{
  "encoder_arch": "mobilenet_v2",
  "model": "contrastive image-text model",
  "dataset": "photos with spoken descriptions (Open Images, Localized Narratives)",
  "train_examples": 203450,
  "image_size": 48,
  "crop_scale_min": 1,
  "horizontal_flip": true,
  "translate": 0.12,
  "rotation_deg": 5,
  "tokenizer": "word",
  "vocab_size": 4585,
  "loss": "sigmoid",
  "embed_dim": 384,
  "encoder_norm": "layernorm",
  "encoder_activation": "silu",
  "encoder_depths": [5, 5, 5],
  "encoder_kernel_size": 3,
  "encoder_stem": "single",
  "encoder_expansion": 6,
  "encoder_widths": [16, 24, 48],
  "text_encoder_causal": false,
  "text_encoder_width": 384,
  "text_encoder_layers": 6,
  "text_encoder_norm": "layernorm",
  "text_encoder_norm_position": "pre",
  "text_encoder_activation": "gelu_tanh",
  "text_encoder_mlp_ratio": 4,
  "text_encoder_head_dim": 32,
  "text_encoder_fused_qkv": true,
  "text_encoder_bias": "all",
  "text_encoder_qk_norm": true,
  "text_encoder_parallel_block": false,
  "text_encoder_dropout": 0.1,
  "text_encoder_inner_norm": false,
  "text_encoder_drop_path": 0.05,
  "text_encoder_positions": "sincos",
  "init": "kaiming_normal",
  "residual_init": "none",
  "optimizer": "soap",
  "beta2": 0.95,
  "learning_rate": 0.0017,
  "beta1": 0.95,
  "shampoo_beta": 0.95,
  "eps": 1e-08,
  "precondition_frequency": 20,
  "max_precond_dim": 1024,
  "one_sided": false,
  "adamw_lr_other_params": 0.0012,
  "ema_decay": 0.999,
  "magnitude_pruning": 0.7,
  "max_steps": 10000,
  "batch_size": 128,
  "epochs": 6.3,
  "lr_schedule": "wsd",
  "decay_fraction": 0.4,
  "final_lr_fraction": 0,
  "warmup_steps": 300,
  "weight_decay": 0.3,
  "adamw_weight_decay_other_params": 0
}
Rows from block 11 of the image encoder, named by matrix and row number. Each number is 200 + 20 x the weight over its row's rms, rounded and kept within 0 to 999. All counts start at 0. After the name is the row's rms in percent of the matrix's.
# convs2: project pointwise conv (encoder.blocks.11.convs.2.weight, 48x288x1x1), inputs 0-143
convs2.0,100,200,200,200,200,205,200,136,200,200,200,200,200,200,200,200,200,165,200,142,200,209,200,200,167,200,200,200,200,200,200,200,188,200,200,200,207,200,200,204,200,200,200,155,200,200,200,200,242,200,200,198,200,200,218,200,243,200,200,200,200,200,200,200,200,223,200,200,200,200,200,180,220,178,200,200,180,200,200,200,200,200,200,200,254,200,247,200,200,200,182,200,234,234,200,200,200,200,200,200,218,200,200,200,177,244,200,262,192,200,200,200,200,237,200,119,200,200,254,200,200,200,197,200,259,200,200,200,200,200,200,200,182,200,200,186,177,200,200,200,200,189,225,200,200
convs2.1,082,177,200,200,200,200,200,200,193,226,200,200,229,200,200,156,235,221,200,145,122,200,217,164,200,200,200,200,200,200,178,178,200,200,200,200,200,200,206,200,200,200,200,200,200,200,153,200,200,200,200,200,186,200,200,200,200,200,200,200,200,200,200,200,200,200,200,239,200,200,186,200,200,200,251,200,200,200,200,200,200,200,221,194,200,200,164,243,250,200,200,200,200,200,200,230,200,200,210,200,200,200,200,200,200,200,213,200,200,200,200,200,200,200,200,200,200,200,200,200,200,177,200,296,200,200,189,199,200,167,147,200,200,200,200,159,200,200,200,200,156,200,200,200,200
convs2.2,089,200,200,200,223,200,251,222,189,200,200,183,167,200,200,200,200,200,200,200,200,193,146,190,200,200,212,275,200,200,241,278,200,206,244,199,200,200,200,200,200,185,200,200,235,200,200,200,200,200,200,200,200,222,200,200,177,200,200,200,247,182,200,200,200,174,200,200,200,200,200,200,200,200,200,200,278,200,200,200,200,200,258,200,153,200,201,200,200,222,200,200,200,220,200,200,200,200,260,175,200,200,200,200,164,261,200,220,200,200,200,238,200,200,180,200,200,200,200,200,200,200,237,169,200,200,187,200,200,200,200,200,200,165,168,200,200,200,243,200,200,200,200,200,200
convs2.3,107,200,200,198,200,211,232,200,206,164,200,200,200,200,167,234,200,200,200,172,230,177,205,200,218,200,200,200,200,200,179,200,200,200,196,200,200,200,233,200,200,200,200,200,200,133,200,200,200,160,200,181,223,200,200,200,200,200,200,200,186,226,200,197,200,200,220,200,200,200,200,255,200,200,200,186,160,200,180,221,200,200,200,238,206,180,236,200,200,170,200,224,200,200,201,233,228,222,200,200,200,192,179,200,161,200,165,200,248,200,261,170,200,169,200,200,200,200,200,200,200,200,183,200,200,200,200,200,200,187,185,200,200,200,200,254,200,200,200,200,200,177,193,167,167
convs2.4,099,213,200,200,200,235,142,200,131,200,166,200,200,200,200,200,200,200,200,200,161,200,200,200,200,200,200,200,200,200,200,200,200,200,205,200,200,200,140,161,200,232,200,255,223,214,200,200,200,200,200,200,124,200,200,213,189,226,165,274,220,200,200,200,195,200,200,200,200,200,257,200,200,120,200,200,200,200,200,176,169,200,200,200,174,244,200,200,150,200,200,200,200,200,200,210,200,200,167,222,200,200,211,249,200,200,200,200,200,200,200,200,200,200,200,200,200,198,200,202,200,200,200,200,200,254,218,200,200,216,225,200,200,200,223,200,200,200,200,200,200,141,151,200,200
convs2.5,104,200,200,200,166,200,233,200,200,265,208,200,200,197,200,157,181,200,247,200,200,200,200,200,188,200,161,240,200,200,200,271,181,200,200,200,200,179,200,200,200,200,200,200,200,175,200,200,200,200,200,193,200,200,215,200,187,200,200,200,200,200,200,218,200,200,200,200,200,171,200,200,200,200,200,155,210,253,200,257,200,200,200,226,200,200,200,200,205,195,200,200,200,263,276,200,200,200,200,200,200,200,200,198,200,200,200,252,200,200,200,152,200,200,200,200,200,203,200,212,200,200,200,200,200,101,200,200,193,200,200,198,200,208,222,200,200,200,200,200,177,200,200,200,200
convs2.6,094,205,200,200,233,200,269,200,200,200,200,200,183,214,200,200,200,200,200,144,200,200,273,200,200,200,200,156,235,200,200,200,200,200,178,200,200,200,247,187,121,200,200,200,129,200,200,200,200,200,200,200,200,243,224,162,200,200,192,200,200,200,200,200,200,200,179,200,200,200,200,209,167,200,200,200,200,200,200,200,200,239,200,200,200,136,200,200,226,200,248,200,200,200,200,206,200,200,200,200,218,200,200,200,158,200,200,200,200,200,228,200,200,200,200,200,212,200,185,200,200,203,200,213,200,200,200,200,200,200,200,200,200,200,200,177,200,200,200,200,200,200,200,200,200
convs2.7,113,200,200,200,200,160,200,200,169,200,204,200,200,159,127,200,200,168,200,200,223,184,200,157,280,203,200,200,200,262,200,200,200,240,200,200,200,182,200,200,200,200,200,200,200,200,248,200,200,200,200,228,180,200,200,200,200,162,200,200,200,200,200,200,212,200,200,200,200,200,200,202,200,183,200,160,200,200,194,200,200,228,143,200,200,200,200,200,151,176,232,270,200,200,163,200,200,200,200,200,200,200,200,200,200,200,125,200,200,200,200,200,200,200,200,200,200,200,205,231,219,200,200,200,200,193,188,200,200,159,224,200,144,200,200,200,252,249,200,200,200,200,243,200,187
convs2.8,085,200,200,200,200,200,178,200,166,200,200,200,200,253,200,200,245,200,225,200,200,200,180,200,186,200,200,200,200,200,200,207,264,200,200,200,183,200,200,174,158,200,200,200,201,200,197,200,200,200,200,267,200,139,200,200,200,178,161,200,200,200,200,210,226,122,200,172,200,200,200,200,200,200,200,200,200,239,238,200,200,263,271,200,200,200,200,200,200,200,200,241,200,200,170,273,200,200,200,200,200,200,216,200,200,200,155,200,200,200,200,200,200,200,200,200,200,200,200,200,200,197,200,200,200,239,245,161,200,200,200,200,200,200,200,165,195,200,200,200,200,200,200,200,200
convs2.9,101,200,170,200,200,200,200,258,200,200,276,200,200,200,200,200,200,220,200,226,228,231,200,173,200,200,200,200,200,200,260,200,258,200,200,200,161,171,200,197,200,156,200,200,200,200,200,200,200,200,200,248,239,200,200,164,200,217,200,200,200,200,200,196,161,206,183,200,200,170,200,200,200,200,200,200,212,200,201,200,208,200,200,200,212,166,200,200,200,200,200,200,200,218,171,204,237,200,200,253,220,200,200,200,200,181,200,200,200,200,200,195,200,200,200,200,200,200,200,167,200,209,200,200,165,200,200,143,200,200,200,189,186,200,180,200,169,200,241,200,200,200,200,200,200
convs2.10,087,200,200,200,200,151,200,212,200,204,198,200,200,164,200,200,200,200,200,200,200,220,200,200,200,201,200,200,200,200,200,200,200,200,200,200,200,200,200,181,200,200,200,200,200,172,191,200,200,200,200,200,200,200,200,200,209,183,200,213,200,200,200,200,177,200,200,200,236,200,200,200,200,121,221,200,200,224,200,200,200,200,200,200,154,200,200,200,200,208,200,200,200,216,191,200,200,200,200,276,203,200,200,200,234,200,200,200,151,138,165,200,177,206,119,200,274,200,200,200,200,200,200,200,200,238,277,200,200,200,200,200,200,200,200,200,200,200,200,200,166,200,200,200,200
convs2.11,098,200,200,200,200,200,200,200,240,185,200,200,255,200,200,200,200,200,200,200,234,229,168,200,200,200,200,200,200,200,200,200,195,255,200,153,200,200,224,200,200,265,200,200,200,200,200,188,200,200,200,200,200,200,200,225,200,200,220,200,200,200,200,206,200,150,200,200,145,200,200,200,200,237,176,200,200,200,200,200,140,200,200,200,200,158,200,200,200,200,203,200,183,170,200,200,171,200,200,164,235,200,200,200,200,200,200,182,200,200,144,180,200,200,231,200,263,200,200,263,191,194,200,231,200,121,182,160,200,200,235,200,240,200,200,200,200,200,200,200,200,202,200,184,200
convs2.12,101,200,200,200,225,219,164,200,200,200,200,200,200,173,200,200,200,200,176,138,200,200,200,200,137,150,200,200,224,200,200,200,200,200,200,200,145,205,223,199,200,253,200,200,257,200,199,200,245,200,200,170,200,200,200,200,200,200,200,200,248,222,200,200,200,200,200,200,174,153,200,200,200,200,200,200,200,200,200,200,200,200,200,198,280,200,268,200,200,200,200,192,200,200,200,160,200,200,200,200,200,200,200,200,200,242,200,216,200,200,200,227,237,200,167,200,200,200,200,200,200,200,200,255,200,200,200,285,200,200,200,185,145,200,200,200,140,200,200,192,200,200,200,200,200
convs2.13,099,200,261,200,200,200,200,200,200,242,200,200,200,200,200,200,159,178,185,200,200,200,200,200,229,200,249,200,200,200,270,192,200,219,200,200,200,149,200,200,200,110,200,178,200,236,204,201,200,232,200,200,178,200,200,200,200,163,213,200,200,200,200,200,116,200,200,200,200,169,200,201,200,200,200,200,200,200,225,200,200,200,200,200,200,200,200,200,209,200,200,200,200,168,200,131,200,200,166,200,200,200,233,189,200,149,151,200,197,240,200,200,200,200,200,212,219,228,153,200,200,200,200,200,232,200,206,200,200,200,200,200,200,200,200,200,200,167,200,200,200,200,179,220,200
convs2.14,086,200,159,234,200,200,196,200,200,132,200,200,172,200,200,200,205,200,200,200,226,192,200,143,200,200,200,200,200,177,169,200,224,200,200,200,200,200,206,200,200,200,200,200,216,200,139,200,172,200,200,200,193,200,200,200,200,171,200,200,200,160,200,200,200,187,200,200,211,200,200,200,200,200,200,231,200,200,200,233,200,152,200,200,200,200,200,200,200,209,154,200,200,146,200,200,200,200,200,200,200,200,200,199,158,200,200,200,200,200,200,200,200,200,193,200,200,200,200,200,144,200,200,165,200,200,276,223,200,200,200,240,200,200,200,200,200,200,200,188,200,200,200,200,200
convs2.15,095,200,200,200,200,200,200,200,289,200,216,261,200,200,200,200,200,200,156,201,200,200,190,205,198,200,199,241,200,228,200,144,200,200,200,200,200,244,200,188,200,200,200,200,200,200,200,161,200,200,203,204,200,122,200,194,200,200,200,262,200,187,200,179,200,200,200,200,200,200,200,200,197,217,133,200,200,200,200,200,200,200,141,200,150,176,200,239,200,228,237,200,136,200,257,200,191,200,200,171,200,200,147,220,178,200,200,200,200,200,200,200,200,200,200,218,175,200,200,200,200,200,215,200,200,228,200,200,200,233,256,200,187,200,200,200,180,200,200,200,200,200,200,200,200
convs2.16,099,200,200,194,200,200,253,200,200,200,200,200,200,163,200,153,200,200,200,200,200,187,185,200,223,252,200,200,200,184,200,200,228,270,200,200,200,207,266,200,217,200,200,200,196,200,200,212,200,200,200,155,142,200,212,200,200,200,209,205,200,200,200,200,225,204,223,200,200,137,200,200,200,161,200,200,182,200,173,129,200,200,200,197,198,200,186,132,200,200,200,200,176,200,192,200,169,200,200,200,200,200,200,200,200,200,200,200,200,197,200,173,200,200,200,190,200,211,200,200,200,132,200,200,200,200,200,200,220,188,200,200,200,200,200,257,200,236,200,235,147,175,200,174,200
convs2.17,092,188,189,200,200,200,200,258,206,200,200,200,228,200,225,196,234,200,200,200,200,226,200,271,200,173,200,200,172,200,200,200,201,200,200,200,200,200,200,200,200,143,200,200,263,200,200,200,200,157,200,137,200,222,200,200,200,200,182,200,200,200,200,200,200,200,200,200,200,200,200,200,200,200,200,200,194,200,200,159,229,200,242,170,249,202,181,200,201,200,213,200,200,200,200,200,166,200,200,200,200,190,186,200,200,200,200,200,200,210,200,200,200,200,200,200,200,200,200,276,200,200,125,200,257,200,200,200,200,200,200,200,236,200,200,200,200,200,221,176,200,200,200,200,200
convs2.18,094,200,200,200,200,200,200,173,200,200,190,168,200,247,200,200,200,200,212,200,200,200,200,227,153,200,200,157,200,243,196,200,169,226,200,200,183,190,160,196,207,231,200,224,204,200,196,200,188,200,200,200,200,154,200,200,175,139,200,200,231,212,200,200,144,200,200,200,200,200,200,200,160,200,200,200,176,200,200,200,165,200,171,200,200,200,151,200,200,200,200,200,200,200,200,200,200,200,200,200,242,200,200,208,249,129,198,160,200,200,200,240,200,200,178,200,200,200,236,153,200,200,200,200,200,200,200,200,200,193,200,200,200,203,200,200,225,237,200,200,200,200,200,200,111
convs2.19,101,125,200,200,200,200,200,200,200,183,200,200,200,200,200,200,148,208,264,200,200,215,240,200,200,200,221,200,191,278,200,200,200,200,261,220,200,200,200,200,133,200,230,200,200,200,200,200,200,200,200,200,200,126,200,166,186,200,197,200,170,200,200,200,200,164,229,249,200,140,200,200,150,200,200,200,200,200,200,200,200,200,200,200,200,200,200,200,171,200,200,200,190,163,200,176,200,170,200,200,200,200,200,200,200,200,200,141,200,200,200,200,200,193,194,200,200,200,200,200,200,200,201,187,200,200,141,200,166,187,200,200,200,200,200,200,185,200,200,200,200,200,200,219,200
convs2.20,099,237,199,200,168,200,227,200,200,200,200,200,200,200,200,185,200,194,200,148,183,200,200,200,200,192,200,253,200,200,200,200,176,200,200,200,200,200,201,200,257,182,200,200,200,200,258,196,200,200,200,237,200,200,200,271,200,165,200,181,176,161,200,254,200,150,200,200,200,200,163,200,200,200,200,200,200,200,200,200,177,168,200,200,200,173,208,200,218,200,233,232,185,195,200,209,200,200,200,200,200,241,239,152,200,200,200,187,200,200,200,200,267,248,200,222,200,200,200,186,200,200,200,200,155,200,175,200,189,133,200,200,250,199,200,196,200,200,200,186,200,200,200,200,200
convs2.21,096,200,200,200,200,195,200,199,200,200,226,200,200,200,200,200,200,200,200,200,243,200,200,200,240,200,200,200,204,250,200,200,200,200,200,200,200,200,195,202,200,200,147,200,200,200,191,200,200,200,200,200,219,200,200,200,200,186,200,200,200,257,239,200,200,201,200,186,240,200,200,200,200,148,245,200,200,200,200,200,201,200,200,200,267,204,161,210,200,203,200,159,200,200,200,200,200,281,209,200,226,200,200,200,200,200,200,254,200,200,200,173,200,200,200,200,200,200,200,211,258,200,200,200,244,200,186,165,200,200,200,246,200,200,277,200,186,216,200,200,240,200,200,200,205
convs2.22,108,176,195,194,200,200,200,200,200,200,200,206,193,203,145,256,200,200,170,200,152,200,215,200,200,241,200,195,200,200,259,200,200,222,200,200,200,200,200,200,153,176,200,200,200,210,200,173,200,200,200,200,200,167,200,200,200,142,200,200,200,200,154,200,200,200,183,200,200,200,200,200,200,200,200,200,172,174,200,200,200,203,200,200,200,200,200,200,200,200,200,200,200,180,200,178,200,200,270,200,173,217,200,177,200,200,200,198,217,200,200,200,200,200,154,200,200,200,171,169,200,172,200,200,200,200,194,200,200,230,266,185,200,200,193,200,274,173,200,225,200,200,189,200,185
convs2.23,091,200,200,200,160,222,200,200,200,200,200,200,200,200,200,200,200,200,200,200,200,253,200,200,200,200,200,200,200,200,200,200,200,158,200,222,218,166,200,200,174,120,200,200,200,200,200,147,200,200,194,192,200,200,264,200,200,200,200,200,215,200,200,223,173,200,200,221,200,200,196,200,234,155,200,213,200,200,200,127,200,200,200,200,200,200,200,200,200,200,284,147,200,200,200,200,200,200,200,200,200,200,200,200,200,237,200,200,200,159,200,200,200,261,200,200,269,200,200,129,200,200,200,200,200,200,200,200,200,200,242,203,208,200,193,235,161,200,200,200,180,200,200,200,200
convs2.24,099,200,200,200,200,200,200,200,200,200,230,251,200,200,200,200,211,200,200,165,162,254,200,200,200,200,200,200,149,200,200,215,200,200,200,200,200,200,200,142,200,200,200,200,200,200,200,200,200,200,200,200,200,200,200,200,200,200,200,200,207,228,200,200,200,200,200,203,161,140,263,200,200,251,165,214,223,200,200,200,274,194,200,200,200,200,200,200,200,200,179,200,200,200,200,200,200,200,240,200,200,200,200,200,200,200,200,200,118,219,200,200,200,202,194,200,242,200,200,159,200,200,200,200,200,179,176,200,200,200,200,200,200,200,200,146,146,200,200,247,200,200,200,200,160
convs2.25,105,200,283,187,200,200,200,200,200,240,200,200,200,200,200,179,201,210,203,200,200,149,210,200,200,200,200,225,216,200,200,200,200,200,225,200,200,200,200,200,200,193,200,171,200,200,200,200,261,200,200,200,248,183,200,200,200,215,177,200,200,200,200,210,200,177,200,156,200,200,200,200,200,200,200,200,272,227,200,200,200,200,200,200,200,200,200,200,151,200,200,200,200,200,200,200,200,200,200,245,245,200,200,200,200,200,177,200,200,200,200,200,194,200,218,200,157,200,200,200,200,213,200,199,200,200,228,200,161,200,200,219,260,200,200,200,200,233,187,200,200,200,176,200,200
convs2.26,089,249,200,200,230,200,253,200,200,200,200,200,200,182,222,200,250,200,200,209,200,200,282,141,200,200,200,200,200,200,184,212,192,200,200,200,195,199,200,200,161,200,200,200,200,200,200,200,200,260,200,200,200,229,200,200,200,247,200,200,200,262,200,200,200,165,200,200,200,181,200,200,200,200,200,200,200,185,200,200,200,200,170,200,200,200,200,200,200,200,165,200,200,200,200,200,200,200,200,132,200,200,192,200,200,200,151,200,238,200,174,200,260,200,200,202,221,200,200,200,200,200,200,200,200,200,229,200,198,200,200,200,173,200,200,200,194,200,200,199,200,191,200,200,200
convs2.27,101,200,200,200,235,200,200,200,200,200,200,200,200,200,220,200,177,200,158,200,200,200,200,248,200,266,200,200,200,200,200,131,200,200,200,200,200,200,160,211,232,200,200,200,226,200,200,200,200,200,200,167,200,200,163,241,200,168,200,200,200,200,200,200,200,203,200,200,200,191,176,200,200,197,200,168,200,165,200,200,200,238,262,273,200,200,223,200,200,200,200,200,200,200,200,227,200,200,200,200,200,200,200,200,200,200,224,200,200,200,200,183,216,231,200,200,228,200,200,200,200,200,200,183,200,200,159,208,255,200,200,200,200,200,200,229,255,152,200,200,200,200,200,200,200
convs2.28,099,247,154,150,200,171,179,200,228,200,200,233,200,198,156,200,200,200,200,238,206,151,200,200,215,200,200,200,194,200,200,200,200,200,200,200,200,200,209,200,200,221,200,200,200,200,214,200,200,200,200,200,172,200,200,200,241,200,200,221,200,211,200,200,216,200,233,160,245,200,200,200,200,217,200,200,200,200,205,200,200,200,200,159,245,200,200,200,200,135,234,200,277,239,200,200,200,200,200,200,200,200,136,200,225,200,172,200,200,200,200,164,178,200,200,238,181,200,200,200,200,200,200,200,200,200,141,200,200,200,200,200,200,138,200,172,200,234,155,200,200,162,200,200,200
convs2.29,109,180,207,200,230,170,200,200,199,200,200,192,200,200,200,148,200,180,216,233,241,200,252,200,200,200,200,203,200,200,139,200,200,200,200,200,200,200,167,200,137,222,200,220,200,200,257,200,200,230,182,200,185,200,200,200,153,164,142,200,200,200,200,200,201,200,248,179,200,200,200,200,200,200,200,200,195,200,143,200,200,222,200,200,200,200,189,200,200,200,200,200,200,200,181,200,243,165,200,200,200,252,200,200,200,138,154,136,200,200,200,200,177,183,200,200,200,226,200,186,144,204,200,239,223,200,200,200,171,200,197,212,216,200,200,189,200,200,173,200,203,200,200,200,200
convs2.30,109,200,177,137,200,200,130,200,200,200,261,200,200,200,200,228,200,194,200,200,200,200,200,182,222,200,225,200,205,200,200,232,200,189,200,200,200,200,184,220,200,200,200,200,200,200,206,200,200,200,191,200,202,200,200,200,178,200,200,200,200,176,200,206,200,200,200,200,200,169,200,200,200,200,200,200,167,200,196,215,169,200,221,200,247,200,200,200,200,201,200,218,200,200,200,200,200,273,200,160,200,200,200,200,200,186,200,214,152,200,200,200,153,200,200,200,200,249,200,228,169,200,200,225,200,238,222,200,200,200,217,200,200,200,200,200,189,200,200,183,228,196,200,200,200
convs2.31,103,178,200,200,216,200,200,200,200,200,200,200,137,200,241,200,211,200,200,200,200,215,200,200,171,200,163,209,184,216,200,272,200,200,200,116,162,157,200,200,200,149,200,224,200,200,200,200,137,200,200,200,208,200,228,200,200,214,200,207,200,200,200,200,202,176,200,200,200,200,146,200,200,238,204,200,200,209,267,200,200,241,200,200,275,200,187,200,200,200,198,200,200,200,200,239,200,200,200,200,200,200,200,200,200,200,200,200,184,200,200,200,200,196,172,136,200,200,200,187,200,200,200,153,222,200,200,200,200,225,200,200,200,200,222,162,200,200,200,200,200,200,219,200,200
convs2.32,105,211,200,200,188,236,200,213,200,200,200,239,185,200,200,200,200,200,200,200,200,200,175,200,200,200,200,200,200,200,200,200,163,200,200,200,200,200,223,206,200,200,200,262,200,200,207,200,200,216,179,251,200,174,200,200,184,200,200,250,225,200,200,200,253,200,200,201,196,200,154,200,210,201,161,200,200,200,204,200,200,200,200,200,200,178,200,200,200,200,200,200,200,187,196,200,200,200,200,200,200,200,200,200,200,196,198,161,200,200,221,200,176,197,200,200,200,200,200,141,200,200,200,200,181,200,280,272,200,200,198,200,200,200,200,200,159,200,157,300,229,200,200,189,200
convs2.33,094,200,200,227,200,200,200,200,200,200,200,176,200,200,201,221,200,200,200,165,200,200,200,200,152,214,200,200,145,200,200,200,200,292,200,240,200,200,155,200,200,200,200,200,200,201,200,200,200,200,206,200,200,200,200,200,200,192,200,200,102,200,200,205,265,200,200,194,200,200,208,200,200,200,215,200,200,267,200,200,212,200,197,200,200,200,198,178,200,193,157,205,200,168,200,147,200,200,200,171,185,200,254,200,201,200,200,147,190,200,198,200,200,200,200,200,200,200,231,200,200,200,243,200,236,200,200,200,200,250,200,200,200,200,200,200,173,151,200,200,152,159,200,200,212
convs2.34,103,200,200,200,200,200,239,200,240,191,195,200,159,175,200,169,211,200,200,167,200,200,200,200,200,156,172,200,200,200,200,200,164,200,200,200,200,200,246,200,200,241,164,200,200,200,200,200,200,107,210,200,200,200,200,200,200,253,200,200,200,200,156,175,200,207,200,200,212,200,135,200,200,200,200,200,200,200,200,200,200,174,200,200,200,200,200,200,200,200,200,200,200,228,200,200,200,200,200,200,200,200,172,158,200,200,200,200,200,200,200,200,218,192,200,200,200,200,200,200,200,200,195,200,200,141,200,200,200,200,212,234,200,200,200,150,200,209,291,199,200,188,200,254,153
convs2.35,095,200,200,205,200,200,200,200,200,200,200,200,214,200,200,200,164,200,200,200,264,200,200,119,200,200,227,200,200,158,200,200,200,200,200,200,200,200,221,200,184,200,200,195,200,200,200,200,200,200,200,163,200,200,200,237,200,200,200,200,142,200,248,200,200,200,200,200,143,200,200,142,158,207,200,232,200,200,235,244,200,200,200,200,160,200,200,200,197,200,200,200,200,175,200,200,151,219,200,236,221,154,200,200,200,200,200,239,200,215,200,165,200,222,211,200,200,200,200,200,200,200,200,215,200,200,200,166,223,200,200,200,200,278,200,200,200,183,200,200,200,200,200,200,200
convs2.36,091,152,187,200,131,195,200,200,200,200,200,200,160,200,159,200,221,200,238,227,193,200,200,216,200,200,200,200,200,200,200,200,186,200,200,200,200,200,253,200,200,158,200,200,134,200,200,200,200,200,235,174,200,200,200,189,200,200,200,200,200,255,200,200,204,100,200,231,200,200,200,200,200,200,200,200,236,197,207,200,200,200,200,200,200,200,200,200,200,200,241,249,176,255,200,200,200,200,227,135,200,200,179,200,200,200,200,200,194,200,200,200,226,200,200,200,200,200,200,200,200,250,200,206,208,149,200,200,200,200,227,200,200,200,200,200,200,200,200,200,200,200,200,200,200
convs2.37,098,200,226,237,200,200,200,200,200,231,172,237,200,144,200,187,200,200,155,200,216,200,138,250,162,200,200,200,200,200,200,154,171,200,200,200,200,186,200,200,200,200,200,200,195,200,200,200,142,200,200,200,186,200,200,200,247,200,182,200,200,200,200,200,200,198,196,200,200,200,200,200,200,200,200,200,200,200,200,200,209,200,200,184,200,201,200,265,200,200,195,200,197,200,200,200,200,195,188,200,200,200,200,230,200,200,200,200,175,200,200,200,200,200,200,160,200,200,160,200,200,200,200,200,200,200,200,200,200,200,187,200,200,200,200,200,200,200,200,200,200,200,200,200,200
convs2.38,095,200,200,193,200,200,200,200,200,200,178,200,200,200,200,200,237,200,173,247,223,200,200,232,257,200,200,200,165,200,200,200,200,200,200,200,238,160,227,212,200,200,200,200,200,242,200,200,217,200,200,200,232,166,200,186,200,200,262,200,200,200,200,200,179,202,200,200,200,200,200,200,200,200,200,200,218,242,200,200,190,200,200,200,200,200,200,200,200,200,200,200,113,189,200,218,200,149,200,200,200,200,200,200,200,200,200,203,200,200,200,200,200,189,248,180,200,200,200,195,200,200,183,200,200,200,206,200,208,200,213,200,200,209,166,186,200,200,147,200,200,200,178,197,200
convs2.39,115,202,200,200,258,200,231,200,200,200,200,200,224,200,182,200,153,200,200,200,248,215,200,200,200,187,219,217,200,200,200,200,200,200,200,200,200,163,249,200,183,200,217,200,278,196,200,200,200,200,200,186,200,200,200,200,200,200,200,200,200,200,200,200,200,200,201,225,117,161,200,200,200,200,200,182,242,200,200,200,200,200,200,244,212,200,200,200,237,139,200,200,200,200,200,270,200,200,230,123,200,200,200,210,227,255,200,200,172,200,200,200,200,200,172,210,200,174,200,155,200,149,200,185,200,178,200,200,200,200,200,216,199,173,234,200,181,200,219,200,200,200,200,200,222
convs2.40,112,200,200,200,200,169,200,200,200,225,200,200,185,200,200,200,200,200,230,200,243,200,200,215,200,200,200,200,222,244,190,244,200,200,200,215,240,200,200,200,200,152,200,200,200,200,200,200,200,202,200,200,200,97,200,200,175,188,167,200,196,246,208,200,214,245,265,235,200,200,189,200,200,200,193,200,200,235,200,200,200,200,200,200,200,200,156,200,200,200,251,200,200,200,200,200,178,200,200,200,200,200,200,200,255,195,213,200,200,221,225,200,200,272,200,200,226,175,200,200,200,202,200,200,200,200,157,200,200,200,200,200,200,200,205,200,200,200,200,145,200,200,200,200,200
convs2.41,093,200,222,200,200,200,206,200,200,200,200,174,200,200,222,232,200,200,200,200,156,232,200,164,200,200,200,200,200,200,173,143,200,200,200,200,200,253,200,200,235,200,201,271,200,200,200,247,200,222,200,200,200,183,200,155,200,200,196,171,196,200,200,200,200,200,224,200,200,159,200,241,200,200,200,200,200,200,159,200,200,200,200,207,265,200,250,200,235,200,200,200,200,200,200,200,132,200,200,200,200,200,262,200,200,200,200,200,200,200,200,200,298,200,200,200,200,200,200,200,200,204,200,200,200,200,200,191,200,200,214,200,195,200,200,165,200,200,200,200,166,206,266,200,200
convs2.42,110,200,210,200,232,238,200,213,217,177,200,200,155,200,200,200,255,200,232,200,206,200,200,200,200,174,200,200,200,231,200,200,194,200,200,207,200,200,158,200,200,200,200,200,200,200,200,200,176,200,200,200,200,166,200,176,188,201,219,200,200,200,200,200,200,200,200,200,200,208,257,200,200,200,221,232,200,281,169,155,200,200,200,200,200,200,200,200,200,127,223,200,200,223,200,200,200,200,216,200,200,175,200,142,200,200,207,200,254,200,184,200,200,200,200,200,215,200,134,200,200,200,200,200,200,144,191,200,200,200,235,177,200,200,200,200,271,200,200,200,200,200,200,200,200
convs2.43,099,200,200,200,200,200,200,185,200,194,119,200,200,225,200,200,155,200,200,200,220,168,200,153,200,200,161,200,200,200,197,191,200,200,200,200,200,184,200,200,200,200,200,200,200,200,200,200,200,194,200,200,200,200,200,200,200,200,200,200,200,200,200,200,256,200,200,200,198,187,224,200,200,200,200,197,200,200,211,200,200,245,200,251,200,265,210,177,168,200,174,200,200,200,200,200,200,200,200,200,200,200,200,200,200,215,200,200,200,267,200,200,200,200,170,200,200,188,200,136,200,200,232,200,200,226,200,200,200,197,161,200,200,200,200,200,174,249,200,265,204,200,275,200,200
convs2.44,109,231,200,200,250,200,200,200,200,200,208,220,200,200,200,200,234,218,200,200,204,200,200,250,200,196,203,237,200,150,200,200,200,200,200,199,200,200,200,222,200,200,194,200,200,200,266,200,200,200,200,200,162,200,200,200,180,200,201,200,200,215,200,200,200,200,200,200,239,157,200,200,200,200,199,200,194,235,200,223,209,153,200,200,200,200,200,200,115,200,200,200,221,200,200,156,200,200,200,200,200,200,200,200,200,200,200,200,200,200,208,200,162,200,200,200,200,200,200,203,200,200,200,200,230,159,200,200,200,162,200,200,287,161,200,200,200,200,200,200,200,200,197,265,200
convs2.45,105,200,200,200,200,204,190,200,200,200,212,200,175,200,200,200,180,200,179,200,229,200,200,200,200,200,200,200,187,200,212,176,200,200,146,200,180,198,200,200,200,200,200,200,200,200,200,183,200,200,189,200,234,261,223,200,200,200,200,200,171,200,200,200,200,217,200,200,200,200,179,200,173,200,224,200,200,200,200,200,195,184,129,200,177,210,164,200,200,128,187,200,205,200,200,193,226,187,200,200,163,229,200,200,200,167,200,200,200,200,186,200,212,227,200,200,200,200,200,200,200,179,200,200,185,200,145,155,200,200,200,200,200,219,200,200,196,200,146,143,200,192,200,223,200